A small rotation predictor, trained from scratch.
Model: arch resnet, norm layernorm, depths [2, 5, 5].
Training: soap at rate 0.0017, batches of 512.
Data: trained on stained colorectal tissue patches (NCT-CRC-HE-100K), 45211 training examples, 80.4 epochs.
Rows from block 8, named by matrix and row number. Rows with one number belong to one channel. Each number is 128 + 24 x the weight over its row's rms, rounded and kept within 0 to 255. All counts start at 0. Numbers have three digits each. After the name is the row's rms in percent of the matrix's.
# convs0: first 3x3 conv (model.blocks.8.convs.0.weight, 192x192x3x3), inputs 0-7, a 3x3 kernel for each
# convs1: second 3x3 conv (model.blocks.8.convs.1.weight, 192x192x3x3, transposed), outputs 0-7, a 3x3 kernel for each
convs0.148 090:127145141098120141166123125108125120141105169127163105128159122115123152079147144120130140124127117137116135123138152112121151099145124057167173134094150130119130078182169135097171126089110147113086144182089121112139
convs0.149 079:117125123091119185126107120122144122162111143109143123138141171133129131125074129159128125126115097129121129124115165142132129152098163147072106193134102156084142150100145173118096168079122138177107105129099164124138
convs0.150 075:094121159161124109114113117119153064181091168119112150117140145153134128107133125177121114111127147102134148118124153169109129128103105144143113128148151182100108164122110145117166140105136135125133114147097127154126
convs0.151 106:112172130138096105127130115129132139113136109115105168146136142130155126148124104101175113150105151093156099121112123097158134166107104082154119115163153143113092099194164116170161118111085143090115124123101116143134
convs0.152 075:136115166088142112130123133145088146139129132153081152152116114086125139140142105128141114120128134133154121152100184069152135123159124159133179114102101117127152172167136081110112115136131094157087141093154111121121
convs0.153 120:127108120136095118159145140116155112113135131101112123157136122111127137127113118092125133197091109144183123136132116111101159144118125105114105150134124145132123108092112146134139129120089173112133088163150103099124
convs0.154 083:137117136139109110145155130107165104147104152091163100119170154110166127128096167107135126116111139119138125093185126095136094151126180116154126074161103138158150144114122085174123120151156162140150146117163137120096
convs0.155 082:126092146122089142133143099132162117100159128126083146102097171149122162120147097103148131125116137127142104079098146154123158175148118091146129097117174139129107099122133128115143108156176124106104179129123141149102
convs0.156 111:137136097130146114117102140159136160115103124133152128097128101155117123137095150148159148114109133123101127081099076147112149142137196137109102163120167123160103163119106164102124100148121106112105120130116155153154
convs0.157 077:136140120130135083143116131107160123099149131154121123115129092151144092120124110166094123102162131124112128125124088160124077092137082144121118109135141153114106138124127085117174142123122069163136126118153148090135
convs0.158 091:126114100128117167125138125048165167135156092163088147142092127107130135137115108107139140182059145057186131128141122115120114146099098123122132101161131150115101144122125083175130132110070138128145130106153115138129
convs0.159 085:129119119131152105166134142184076161125109145109077153093134123170128116110124111136144125105069130140133132124118094164145103167117117126145142105154137118117149116158135110148112101115142136112130170096124104093099
convs0.160 091:125149133118132112132079120135114138088136108178131115171111144190142124109094096112130114145061153148160170153115175126114147102104079100122150106108144114144126121114109108143143107143121171138091087139166134130119
convs0.161 128:120126150111093145086117188115142092149120136152110137143137104130124118151139109148118131130126130162114092148135120149103117145155108146097174107113124137126104108116157112139143113131104132154109146164090154145115
convs0.162 118:095111158122130123187133103138135103132121146106123144157138140127170099118099141070093160164101119196161076144135135139118116143101138134091118140125099172154116117120153120130097143114136159137117091137156098103165
convs0.163 087:118153139145136138114126120102111125099190118136109170129141128150135097115082133131138122076100130148127147071104157134136101132130081128114151144125137103113080130146153130147149084094133105153107134133156152137132
convs0.164 074:125138134111090144149126114130132102131133128123124145152113110084107120129126121163113131077160089118128173158099128111059163139097133116158137145069082125100166121140115144144116124088101141148116116174125115133141
convs0.165 109:092111125116137105159137177132181148159144099115088134068151143111130124099125105133112090108097141110196136098141132117129118115152134103093089143137111151125184114077106152167123138100107124128136130133108131112107
convs0.166 119:097139152120142145116103148147158062132122114128120152157139095159158098102135112116097139162144106111144116167096113131142083095133124115101145123111106155132125121100144141145096118150117156102116159185107119134118
convs0.167 149:116103137131133118175190112122098139146143105107159110151096124120142160112104138085144124135109077137164122190102109106161143118070123135118127104107112150123094100130133088084085176147108146137124150137160123135119
convs0.168 072:099132149118098109114125154122146094129121135153079118174112173102141148129144134128126124121141129131130142143115164125111166133161144206145096180101149140093126186135145136172141125102094092122129086120124153152097
convs0.169 122:131092141099129167109148121133149084151137118141097084157132117144148126117134112099117098151123117122142129165119117164137166117104118101159137161131121135142111098160111154147138139128107143112122140140114130113143
convs0.170 081:126123094121186102121100164120138151121147116135116106116113083111134140141108112128143133113118130118123122152093145141151073099121104138117134114108107104134186118129123115119128140097171132138105117115151171118100
convs0.171 089:153100147124119145136098113128110132171128110108125108107137179084143131128125174091158111142116145147124128110138146124159138146154151146111106149201135118134127137095079152196148116120169104089163156106129124121126
convs0.172 078:131140121158100105154131163146163101111150123127092140094106168143153115140140142136118156139099120098128133131121140149155114122124130150145146096130142104134151182125103108110147112144109110147152096145099135105095
convs0.173 086:107145122130140100125125118136131139106144096138122151095126114157108109144130083117135151156121145116141095075122118158143125145149105096098136123166152143162084070108139124126144131163113157141121153109112107134120
convs0.174 070:134145167119087098114113123128116096143110143126174125121116159138150109159115138128114114080150156141108135142155117118173107133142125136125127125125109124142124115143101163111142113130129109111157156106109124188107
convs0.175 082:118122141146094168122122102130137134156113131120131113131126163165144130120111121132163116121131125107154113118130150120151126136130102184107131089156125152116148129082122091153152155140153100129139148108127119105118
convs0.176 129:101098091180142146138161132159123153107111110109131110132170146120099128121122119113123098148210105111126125114137125153113118107133139164142098126132122115104126163173119149090106110104125146138147081087155122123126
convs0.177 094:114131115150119122127112133122139163123129106128132129095159110127139109114143111167125111104104171161134110060168142126131097141148158110153137146123130148100144120149122101149120085110157124122079138158110145157125
convs0.178 073:119128143135123141116143092106110145150144116135127141149100183107144159066114132118132128093137166085134124158091133111120166074142146141120114089141142146153148158147120092152099149121127134113132137122137129116112
convs0.179 090:133163154101118141115166104109149154108094141140110135109150114131112101139156146126130105144136137152139087089201141172102089117148107156173094156143119149133095198140050118118149120166127120081141114138119150076179
convs0.180 131:111102123135112154144135140116161126082132108130139114121181116105140123141128111077118155201096117101153121113183130146098117100137134152149127104143130070130107156168125114144132103134110134126149107159126185068131
convs0.181 085:085123127133128127196156146150149130098115150180111124092090109109155131088164152138168134092111117112139081099127107096135103130173125158110121122129135103126149141143109133161102087121119066120144129114154121131145
convs0.182 082:158159129106120126129104133121108116122122167123131156103138127112105114098115124091126138107141104155142095141102103104157136121108103113147148150110125131109150084114155194133085108095135131141087121128186149124105
convs0.183 149:137138098126109156123187110120108169164102138152099104112149152102099158155127108081118121158132122104136125126150152129099134150111124152145134120145140078130132113160162103124147129117119142130140119093167194097108
convs0.184 079:108138135126113111126140125101136128141110126129138123096132147132126114146144119133096144138114125148146114113127154126118098102137119129118212098110116090111125117140192118114141124096138118148122163134126178116120
convs0.185 143:100172118114125175124109102124144138107138112123105157136072129121162147127128138145192120065101154123124117106072140155149142147131166147140137107122158146120139171146149082129128115128116116122119148123098121122132
convs0.186 123:113125102092149099136110146190084136145128153153163087111109136119157105111105130107097098174122100108116146102133127072154161104118167095151111110120150075114142108108113146153139081090122178121161156154145136105180
convs0.187 134:100152180108155143132118074111126138122129144114136105157143133128129181120144119149114108130109126084146132154143131119115141141138138139108136096142164123117121113095145094156165145109134146122115167108119118140157
convs0.188 084:109142100163118145125105118153129154095103128130141121128195113152158120153123088114153111105124144163108142147146079134170125108142125138119073107128148105123131137131100094103172100153124136111168158099109140112166
convs0.189 094:129127099148153158101092129141117189118158102114122129121152112166159149105127105145129136139112130125126117105131112184163141113133153107107105150102154108155120082085096151121147148154133138131149138149094125130102
convs1.148 104:132141160145122098165082149141082129135111139110135129064128140147101115126098127132090189095155132102104118112132148166150142146128145113120124119113149134157121151147170121108129150141118179125090130107152114147124
convs1.149 099:142154148147133136162121132091104165086146143143153122138123152096099126119118123094081156138178108126142115133132156075083121119129168141162130173154114104150125088127127089129105117099130156116095110085129120133137
convs1.150 094:134152118126149149122130155091139169111141108086129113120119141106121113111134119141142115097155170156063137124190162150106125125119151142129154148138106122168106111157157113121132104132129139129103145106114140134106
convs1.151 099:129123111112126111115176123104129103142126146093139178121183135156149127142124141202174068174088124084194142135146165130141148121114117126122110127112120131141104141160169108126083125146142109184122103152109146111144
convs1.152 100:158091139183172112117106141079167130075175073053142168118128120148124126120127103148104114149099108165122181147122150140103135146101125156109124118119157141147115144181107130126150092102133118141123125141127110114168
convs1.153 099:096137100118125122128166120132122139137135123153100112135163140110113100089109133062072097182047081142234077128177156136128107113123121142122135093119147165147145131138101111141124080159165147129125094166152123166132
convs1.154 100:155132107155171171103132151124112132123078170150118132146132127120072130111131154129130149127162087117148088133118113124085110136130137129126134152156104127131126159135086152155142095132162102120133106133130138131087
convs1.155 100:101124127106143160121141102131131128144092141127087158143093096099078107125108133099129152150136157088079145159112135114157118164089146110145120123157145170152135137112111125126132160152175121132104103146131127131112
convs1.156 103:183174125118132123128149181075107061099123154144133103117125149087129121116135136144104164168168113088129116151149131145150116138101104104160088167154110162138115104132185140127092140100145127121147069147144131111125
convs1.157 103:133158162158170107140153144132157081141129141146125131115116123085102132126131127144144099108171101181096084133108127161117153109103115124138150178137128133141067108132110121087118126128121094117101158123094133145104
convs1.158 109:175125120114152127123146109070182114108154102120128115110139098076092118071128158013145158144099098117166121151126112128132122161130155185155114125154133122134132141115167143176132112117134153115117071146157117111130
convs1.159 099:129087123161128106168149101122140137133113102138145067128146101132130131126103135136149063179142074127138104120093136131114138170150139129117124138141140120144129145113143137167091125100133137133107144133132148082165
convs1.160 098:114118130128149130147143145131139104086143116107137159147112089113162151119141099036108112222086187111147125133098082117139138139139074126106123129110124094126089103141171130086154148124090105122120145144139109112136
convs1.161 101:100131161151154102124099177109084148123079112138097103160126109125163102097152103167100175055120146125087224121113106130144098138162163133162116125136156133142150120145151110179132156123108125140105082164127122145136
convs1.162 086:084158126105147136139145130162068138137209051132094147124170157133153134149090148022085029189035047149127122176133110115171145123111122117146121113077141156143105102138124084129122099114131135144164137135164123130133
convs1.163 109:156162161078146147125166111134101114067091179118142152069100130064127120120119116091123102163152120093127122132145136079130115095108140145127102179145159150156079149150181095132117082091139165138108078129130132137145
convs1.164 103:121174136132135155133151114076137141145090126147180148106091151076098140129102111131044143126170087102094158091134142130095125115126129144121105149155176067129131104152149105164150060116087106164130107133140133064149
convs1.165 098:096115130178132166135155144090150167166124099125086111093146120060100103112103135060105001146071150063132178128095143091122118127159158121162137146145170155162147150132132153119101163122154085121126143169096129135094
convs1.166 091:130107140160133068110161135075090118144128103152111125146133117125104115130122112112146140052206134113023132119122140139126126157165127129139101163135130118154112130135150163106136115131124140157153129091164125112148
convs1.167 085:112158128122108155147139135199109133125135132100149107107123100113100135151083130108058154170138107165117086103126130139132095126112143129137129112168129102141178098140130128090086112150154163133132097133121136118099
convs1.168 098:125142084094173138120175146085173129109148148116092111110130142104136160114110127104101168162120121085140150142138174102116145126134120079150161132131154116163146102149149131147144103140155105170144135115132119153164
convs1.169 092:088143157182104135154123103120158120149084077117115105120120099126125134116127148136100133101112129120123169108116132140127146153125134140135137126135122127195128165160086111121138154137107133156147104145146096119143
convs1.170 100:115140111133164134148166149144137158103075151074060158136101109094125116114108108133119121133131126136091094111151118140146141097137150129122136147146174136143164142105119119089122157123130113152078108119093097145116
convs1.171 097:137149097114125094146143137130142156184170098106114081127121168136124112135132139136097149154113175050153100125100152143132122135112134116137115108150141112139170122105122119141083112113126097158159164112129093126121
convs1.172 103:141119111119127154114139167113090173105085184078075128137114124097070103129128123126159090120090151107175142136160126107129110117147158087091146163152131119158183105134151154141105161091118117153104139152094126142129
convs1.173 105:135135164148108115160104130115075153143121183168100159124132085148104088121107146105153103125133103114165147123134096142149123142126108140143117080156152117142126126101128140147089147156127149079126117176112124109096
convs1.174 096:140174165142101107112094102134072102119136157120094151103137132116084121117108135172124089064162149136105172094129154130131125132159149108107155122143098134118129142128153117127161108150083153106110186140104143136107
convs1.175 096:135166118148095100121140111090157151135100118146093137124126130096077117117131119110150040170156115138052181177097107138132176153126097162162118166146131127168119105084141104107112137107123121159118152153095149136132
convs1.176 090:158131177117134083126121093117154117085143147128150099150129106141110133118169137154039081000102049225138036125159112138102134118152147137138136131117130147115145122127133155154105093145122110114095116105145133146116
convs1.177 107:171134148121169167160118107128136113091083166086165104106085122073134087097126114090124106137161117099116152166122143115116097113132135132134141148149104167160140129096139097118166126121132117128117130116128166116134
convs1.178 097:174171138147128117121108149101101129152111141099145133119081117133076160142101121089161165124168104188112086134099130161134104108129136119116147157164104142107155148127116107084103118097133118133134123128120135137112
convs1.179 106:126128123149135147116082160113176117052148136151124081114121118100130115087114148105147075119142124164126083141149116109111135087177132130139138159155090153143088105144155162151110141117140174164115156086111112147120
convs1.180 096:131154098097143104109147140123101137116126153146086137152110117127115114124164158057177065150031085198182036133140114128128114122140160133147102119120152190123137133116133114179122098092151114110161104146135149143158
convs1.181 103:172146143161134162137146115135158104074169111063116112082122163108077110111115103189133017143145067132142142148123120128076127140115121125156157177122140141140111139150136144114132166154151120119128152110133118093150
convs1.182 105:160172182156147115131128128090112138093151127106135164082086119083125124149092081131099152137193058114170096133093134160090138116110143157184114138168169124138125139104158122105148140115125148155115133141125126099105
convs1.183 093:119144144101100106127136127116163153115161097043060099128087124119102122115156134078137087114049074166083144122110144145122122131131149115135133128100145109112101150158128121139122117107157118114125125158100098104127
convs1.184 101:140132186119104110139145173119082151130091165130136105122091126145125109121134095093124115124122132183091152139119122172127094066133095112162145158148156142121134138100170092160137179125088126105103109171119124115120
convs1.185 091:124128104146100096142097123186074126127135100128145068164116115158131164163158149099058219164135125088100082124132090170115131143130139098118128138142146129128128137122150166127095144145110110155173133151105099109150
convs1.186 119:135156166150165166134135102133073178086087128094120196130101102113055130117120138118098064106166151127198092110149109141115103170128113110132151128202124189107133169104104137111134124115137098150076109141101083135154
convs1.187 089:114101167086131104146127130117083140143167112171142132131140080154119172136161160177196073195063194164149148150117154116107139126125139118085180119106080123103117131157166117136131135128134161121107089146132146117117
convs1.188 099:150153134116145122145150125138116135131148136098121160124157123115112126149127135134101027121134151141165114158153118130139114152091118091096145162080117161093110111134123151107131086095163096042141153114084153131110
convs1.189 105:123144189123090144118159118087118141095140116083175126158125101094140154152108158084099089153147161149138114150109100145148148120104141123115133111148137117126132104098099138120103098067151069101093144135087117112145