config.toml
model = "rotation predictor"
train_examples = 45211
crop_scale_min = 1
horizontal_flip = true
channel_attention = "se"
depths = [2, 5, 5]
init = "torch_default"
optimizer = "soap"
beta2 = 0.99
beta1 = 0.95
merge_dims = false
epochs = 80.4
weight_decay = 0.1
adamw_weight_decay_other_params = 0
Rows from block 7 of a small rotation predictor, named by matrix and row number. Rows with one number belong to one channel. Each number is 50 + 12 x the weight over its row's rms, rounded and kept within 0 to 99. All counts start at 0. After the name is the row's rms in percent of the matrix's.
After each channel's rows are labels from the 100 images, of 14848, where the channel reaches its highest value: "strongest on" is what is common among them; "place" is the part of the image that holds the peak. Only what is clearly more common there than usual is listed. The data: stained colorectal tissue patches (NCT-CRC-HE-100K). In brackets: how many of the 100, against the usual share in percent.
# convs0: first 3x3 conv, stride 2 (model.blocks.7.convs.0.weight, 192x112x3x3, each kernel summed), inputs 0-111
# convs1: second 3x3 conv (model.blocks.7.convs.1.weight, 192x192x3x3, transposed, each kernel summed), outputs 0-95

convs0.83 123:34 54 61 60 41 48 55 56 54 39 42 35 54 54 50 46 62 44 70 77 67 42 45 37 46 55 38 39 59 46 48 49 34 56 99 54 47 47 42 56 40 49 40 60 32 37 69 45 57 53 47 38 54 47 52 38 38 34 46 62 47 43 51 50 57 38 55 48 49 31 48 64 60 42 45 40 56 53 72 46 37 47 43 42 56 48 60 40 48 33 47 44 45 26 56 38 53 37 55 61 47 52 62 46 52 75 55 38 30 69 46 36
convs1.83 119:55 20 41 70 64 36 47 50 52 57 59 45 42 57 51 40 60 43 34 57 48 25 44 43 49 60 67 29 56 59 49 51 38 46 39 38 43 20 50 45 44 57 56 47 56 42 49 59 24 84 55 11 54 42 52 31 54 48 60 59 54 40 33 42 54 56 51 50 51 50 56 48 86 38 45 48 35 54 54 53 47 40 57 46 60 49 55 51 46 62 56 39 50 53 58 41
strongest on: tissue: cancer-associated stroma (28 vs 10.7)
place: bottom right (30 vs 11.1)

convs0.85 113:64 34 51 39 60 67 69 37 55 53 60 52 41 48 64 55 35 63 40 30 28 59 52 42 65 66 59 58 51 71 52 48 68 57 23 54 67 45 42 68 39 51 59 44 70 45 44 48 48 49 53 47 43 68 52 48 34 66 37 41 44 67 48 40 70 59 49 64 62 45 51 34 32 49 42 61 51 19 40 58 72 36 35 49 22 50 54 54 55 59 52 62 58 55 40 55 41 72 59 37 60 62 43 41 64 37 44 53 58 43 46 78
convs1.85 107:45 61 37 32 64 51 53 57 51 64 48 69 67 62 52 61 51 65 75 34 58 68 47 56 50 58 43 65 75 44 38 51 49 44 79 48 40 68 72 44 60 47 57 51 56 43 55 13 89 67 47 64 68 54 53 51 44 50 53 48 58 44 42 48 50 41 44 56 50 49 69 47 23 46 36 40 52 59 43 66 32 81 31 41 28 54 44 58 51 60 48 64 38 41 48 57
strongest on: tissue: smooth muscle (35 vs 13.4)
place: bottom left (34 vs 11.1); top left (29 vs 11.1)

convs0.117 110:79 42 57 35 59 57 51 57 54 54 49 56 48 47 58 47 46 50 39 30 47 64 57 59 51 44 68 44 47 61 50 65 85 70 31 38 49 62 78 38 59 33 63 51 45 37 39 41 63 39 70 57 47 50 59 52 40 73 42 40 35 79 62 39 45 57 51 39 59 58 35 57 46 54 65 41 43 39 50 41 57 55 53 39 55 43 25 59 40 47 65 68 64 48 57 36 51 41 56 37 80 59 67 46 63 24 53 60 55 42 47 47
convs1.117 083:49 68 50 34 47 57 60 56 52 39 38 57 46 55 58 47 43 42 53 57 47 66 41 44 59 36 49 69 86 42 53 41 45 62 51 41 53 82 99 38 66 45 39 44 68 58 57 45 84 66 45 91 50 62 63 48 49 45 47 55 67 49 64 46 47 44 59 41 50 46 66 49 58 46 55 58 57 58 33 44 60 92 63 60 41 36 44 39 47 48 41 66 48 46 29 52
strongest on: tissue: smooth muscle (38 vs 13.4)
place: top right (32 vs 11.1); top centre (31 vs 11.1)

convs0.55 087:39 32 75 59 72 46 64 45 47 54 53 31 42 60 72 48 39 37 60 52 40 46 59 25 40 50 26 40 44 35 51 52 57 61 52 38 52 51 44 75 37 46 39 46 50 46 71 52 34 42 45 50 50 31 43 54 51 28 50 47 52 39 53 56 72 45 58 98 42 29 55 56 44 58 49 47 54 43 83 47 27 57 44 45 41 38 59 52 53 55 53 49 52 38 52 60 41 46 59 46 64 68 61 50 37 40 44 35 38 47 40 65
convs1.55 096:54 18 42 16 60 43 49 45 61 50 58 68 53 62 47 52 56 37 61 46 54 19 57 33 51 61 58 55 61 53 56 39 42 49 52 47 42 55 53 42 55 49 54 51 56 49 48 63 38 44 39 33 62 40 35 34 51 46 51 54 54 53 13 51 48 53 58 46 53 49 78 47 85 49 42 46 57 62 61 57 43 38 47 46 59 41 51 31 52 49 59 62 43 57 78 66
strongest on: tissue: smooth muscle (38 vs 13.4)
place: top left (30 vs 11.1)

convs0.40 091:45 34 31 45 56 72 74 54 57 54 45 38 38 65 68 48 52 60 53 63 35 39 58 32 63 81 46 45 47 61 54 39 38 66 50 68 42 37 62 67 47 45 52 71 54 42 52 50 44 43 58 38 49 81 63 63 69 44 33 59 50 67 50 67 63 53 48 52 54 48 45 40 45 58 50 61 63 17 60 59 55 40 46 54 42 51 65 44 36 39 29 46 61 54 59 54 36 25 60 42 33 75 32 56 50 48 58 43 43 61 48 58
convs1.40 104:57 47 27 46 58 46 41 53 41 59 43 52 53 68 71 52 48 51 63 37 47 75 47 39 55 51 57 52 67 53 23 47 27 50 60 48 43 50 52 27 53 60 46 37 64 49 49 53 40 70 35 27 55 50 43 29 50 26 54 52 49 36 59 56 53 60 40 35 42 47 62 53 35 46 38 53 44 67 31 53 27 45 27 41 49 56 48 59 44 70 65 53 40 62 41 63
strongest on: tissue: smooth muscle (34 vs 13.4)
place: top left (34 vs 11.1); bottom left (31 vs 11.1)

convs0.11 130:50 45 61 99 40 44 49 57 55 44 54 55 52 64 56 49 39 56 31 36 73 50 52 49 24 48 41 44 34 52 51 26 51 70 41 60 57 51 49 53 37 56 59 30 37 62 55 44 59 47 40 50 59 52 25 46 45 38 58 56 66 33 44 41 59 47 38 60 72 58 51 66 69 68 48 45 33 37 27 56 42 49 40 46 65 36 58 52 41 47 58 48 44 48 45 55 70 58 46 36 28 54 48 43 32 60 51 45 45 50 42 37
convs1.11 104:50 33 38 65 47 36 67 59 48 66 59 48 46 42 36 43 48 64 21 56 50 45 58 54 50 61 48 56 33 66 26 53 71 39 47 63 53 62 72 69 46 39 58 46 38 51 58 49 00 68 58 28 46 50 57 48 52 51 45 44 41 61 71 42 54 65 50 55 52 50 32 55 58 45 47 40 52 50 47 46 38 22 73 55 52 62 49 56 40 38 48 46 50 56 38 53
strongest on: tissue: smooth muscle (31 vs 13.4)
place: top right (41 vs 11.1); top centre (33 vs 11.1)

convs0.28 102:51 66 34 54 54 47 58 45 61 56 46 70 77 38 34 51 45 39 26 41 49 53 52 68 42 47 53 63 53 58 54 60 62 29 65 36 53 46 43 31 71 34 54 63 36 54 47 48 47 59 69 60 46 75 60 52 48 72 53 50 42 65 56 37 25 48 48 24 53 71 41 45 63 40 56 39 52 70 24 45 60 51 44 55 49 57 43 56 73 52 69 57 55 78 64 36 47 21 51 43 52 33 49 58 61 47 52 55 47 52 53 37
convs1.28 097:67 81 62 64 50 42 47 45 64 09 50 21 51 54 50 36 48 44 62 57 40 77 44 46 59 26 44 31 54 45 74 51 33 63 28 40 56 35 73 39 68 48 37 42 64 66 60 57 35 63 33 43 46 53 56 46 49 48 43 51 61 43 78 42 49 47 49 42 54 56 49 34 44 48 52 53 47 57 69 41 56 57 52 36 46 48 47 29 50 46 63 55 51 49 40 46
strongest on: tissue: adipose tissue (28 vs 10.3)
place: top right (44 vs 11.1); top centre (28 vs 11.1)

convs0.115 083:47 39 42 44 37 44 63 58 46 39 53 36 51 53 57 60 42 53 69 64 61 72 44 29 54 61 49 45 40 46 70 47 19 56 61 57 44 60 51 74 37 58 51 66 47 51 50 50 55 44 52 49 42 71 55 45 48 35 29 42 71 64 46 55 53 68 41 56 36 27 44 47 40 35 56 29 32 31 74 47 35 45 38 56 64 50 50 41 41 41 35 37 41 13 61 41 60 59 75 56 42 62 64 47 34 52 60 51 37 45 64 59
convs1.115 090:58 28 50 74 64 43 58 49 58 48 46 50 42 59 58 53 41 23 37 55 33 57 54 44 46 38 44 50 72 66 45 53 43 36 65 53 42 54 54 49 50 57 50 34 56 48 44 30 80 76 49 36 41 50 45 45 43 49 44 47 45 36 39 49 56 51 51 35 57 44 62 44 44 51 43 49 40 45 51 58 57 48 18 35 44 52 51 57 53 70 57 44 60 57 45 51
strongest on: tissue: adipose tissue (35 vs 10.3)
place: bottom right (29 vs 11.1)

convs0.126 130:40 51 38 40 44 47 51 57 72 64 71 38 50 52 63 60 41 54 53 38 39 44 65 54 51 47 38 64 44 63 61 29 49 47 50 53 59 43 54 71 55 62 47 62 49 59 60 43 49 52 68 32 52 64 54 54 48 43 34 46 45 79 43 33 58 67 48 68 55 55 29 47 44 26 46 55 50 18 31 52 87 39 67 66 48 54 63 56 28 51 57 71 53 72 49 36 54 50 78 37 59 56 40 57 55 42 60 57 51 50 59 62
convs1.126 138:41 87 51 48 61 50 54 40 59 27 38 40 66 57 50 65 49 58 60 45 46 69 45 46 57 41 44 30 59 38 56 49 34 49 53 41 49 53 47 32 62 50 40 40 52 46 40 37 27 68 41 48 43 47 41 50 45 56 46 47 59 58 51 48 46 49 43 40 46 48 51 50 05 42 40 37 48 59 41 47 49 57 22 46 45 40 41 50 67 51 41 46 43 51 26 59
strongest on: tissue: smooth muscle (43 vs 13.4)
place: bottom left (48 vs 11.1)

convs0.161 098:36 66 35 47 50 51 59 53 49 33 42 43 49 46 24 60 59 62 61 77 68 69 62 55 60 51 36 48 60 42 46 49 28 26 91 53 31 46 35 48 52 63 42 60 47 56 67 48 49 44 44 36 56 56 37 36 54 42 51 73 62 29 51 53 38 51 37 31 44 26 52 51 52 48 46 37 50 61 47 49 45 31 41 53 54 50 46 44 56 48 43 47 42 39 60 46 58 51 65 71 22 53 59 57 50 84 52 58 56 57 60 36
convs1.161 092:55 42 55 86 58 42 62 37 58 38 54 30 49 55 43 56 57 40 23 55 39 35 44 59 50 56 56 33 40 50 59 50 41 45 44 51 49 38 38 48 46 59 54 41 49 52 49 52 56 92 51 09 46 42 60 48 50 48 48 56 55 57 39 56 59 48 55 52 47 50 59 53 44 46 44 50 33 36 36 53 52 43 61 48 71 50 63 56 46 48 63 39 60 57 58 37
strongest on: tissue: cancer-associated stroma (29 vs 10.7)
place: bottom centre (30 vs 11.1); bottom right (27 vs 11.1)

convs0.16 090:48 58 21 54 46 68 38 54 52 55 52 39 54 41 34 48 61 54 54 48 52 57 61 57 49 47 32 54 54 61 57 29 55 25 75 53 56 48 49 60 56 29 54 57 42 43 82 43 53 53 70 40 55 82 55 44 65 58 44 46 43 60 48 48 28 58 57 52 66 52 41 57 48 59 47 41 52 47 31 53 87 43 46 64 38 58 41 47 40 38 49 53 65 73 60 36 43 47 69 64 37 28 37 58 44 64 77 46 42 60 53 42
convs1.16 096:39 58 45 61 61 44 43 46 60 43 46 43 54 67 62 41 39 57 66 46 37 72 46 47 60 51 57 36 55 53 54 43 27 49 45 49 50 37 52 36 58 43 57 41 56 52 46 54 36 79 32 22 45 43 46 39 53 36 51 45 58 55 65 50 48 58 39 44 50 52 47 50 23 40 38 43 44 59 63 38 38 52 25 39 53 50 39 56 55 43 45 42 43 44 44 68
strongest on: tissue: smooth muscle (43 vs 13.4)
place: middle left (40 vs 11.1)

convs0.35 104:65 36 49 14 49 57 48 42 50 47 62 57 39 65 70 47 58 58 61 18 41 74 33 49 51 46 60 54 37 65 60 65 49 65 33 51 46 59 87 50 46 47 58 49 49 45 52 45 61 39 67 49 42 63 70 48 50 78 41 39 55 73 52 32 51 57 51 41 45 51 33 52 38 50 72 53 48 32 56 47 54 41 41 58 51 42 37 65 30 50 51 60 47 34 57 41 48 47 53 46 65 64 59 67 64 31 47 63 56 33 61 56
convs1.35 102:47 49 58 36 39 48 48 64 44 41 43 59 42 51 62 49 51 26 73 60 46 53 41 34 60 41 54 70 78 31 47 48 29 72 72 39 40 82 88 46 49 48 46 37 54 64 52 35 78 58 40 92 43 66 55 55 49 36 39 46 46 49 50 39 51 47 53 46 41 40 78 40 44 48 59 59 47 62 46 41 61 86 28 58 51 38 38 33 48 40 56 46 44 47 31 51
strongest on: tissue: smooth muscle (31 vs 13.4)
place: top left (28 vs 11.1)

convs0.15 098:46 32 61 20 36 48 46 54 60 50 64 47 53 76 94 30 78 69 45 29 40 46 28 58 45 50 42 54 57 51 61 59 44 71 40 53 53 49 74 62 55 44 48 49 53 55 67 53 51 47 53 46 44 47 50 39 40 35 49 53 66 75 54 33 78 51 47 54 57 54 55 62 47 54 57 52 65 26 70 55 55 45 57 42 62 56 46 63 49 50 53 67 41 54 39 47 45 53 47 53 50 78 57 54 65 38 48 63 49 39 55 55
convs1.15 108:44 22 54 26 51 44 54 56 47 62 51 59 44 58 54 44 52 36 53 59 46 20 40 44 60 57 61 44 68 46 27 54 47 72 86 60 45 63 47 50 63 39 46 49 51 53 53 53 37 62 60 96 39 57 50 56 54 29 58 39 44 46 39 45 62 54 39 57 50 45 41 47 78 46 67 64 50 56 48 50 57 40 50 64 54 50 46 49 44 62 53 40 43 55 52 34
strongest on: tissue: adipose tissue (31 vs 10.3)
place: middle left (30 vs 11.1)

convs0.143 096:49 47 27 26 70 55 35 52 33 46 57 53 45 44 37 51 45 57 46 51 42 33 57 52 65 62 50 71 57 56 37 37 59 30 28 61 51 58 46 42 31 68 45 26 56 60 31 36 52 56 41 61 67 53 44 73 64 47 70 50 60 29 49 58 51 58 49 40 37 45 45 48 48 50 51 67 50 52 36 53 53 36 64 56 62 49 43 36 53 58 50 49 50 56 48 47 59 81 21 48 46 30 43 54 52 68 38 65 88 61 51 55
convs1.143 081:45 79 63 00 51 64 49 41 51 32 44 55 46 51 52 49 48 40 51 49 61 40 43 57 26 54 44 68 33 48 63 52 55 42 65 48 48 45 41 47 42 46 53 51 51 51 50 38 87 20 51 57 51 50 51 51 51 57 47 56 60 70 12 51 48 43 61 48 44 46 48 60 40 51 49 36 52 43 42 43 51 60 79 47 53 51 55 46 52 56 41 63 49 44 91 36
strongest on: tissue: smooth muscle (33 vs 13.4)
place: top centre (29 vs 11.1)

convs0.38 091:59 43 32 48 74 55 45 52 30 50 36 47 60 40 32 41 50 60 54 53 40 51 57 61 49 62 37 60 58 50 62 38 74 30 44 74 47 55 42 34 71 42 43 34 55 54 43 75 41 66 54 62 65 63 44 60 66 70 58 59 55 42 48 67 38 46 34 36 74 47 50 59 65 72 56 47 44 62 39 45 73 40 47 58 64 49 44 51 57 63 62 66 55 75 48 51 53 55 44 61 59 31 29 49 47 66 55 42 71 68 39 55
convs1.38 085:67 60 60 27 51 49 39 33 32 33 44 30 42 38 63 46 60 49 70 35 56 44 43 57 56 42 52 56 53 45 37 48 47 54 70 63 34 37 63 42 75 42 56 40 64 56 35 52 83 63 37 35 62 51 50 52 55 47 47 41 52 55 54 48 26 57 40 48 53 40 75 42 54 60 46 53 45 59 43 42 34 66 47 36 54 50 37 57 44 45 49 45 46 52 50 47
strongest on: tissue: lymphocytes (36 vs 11.4)
place: top left (59 vs 11.1)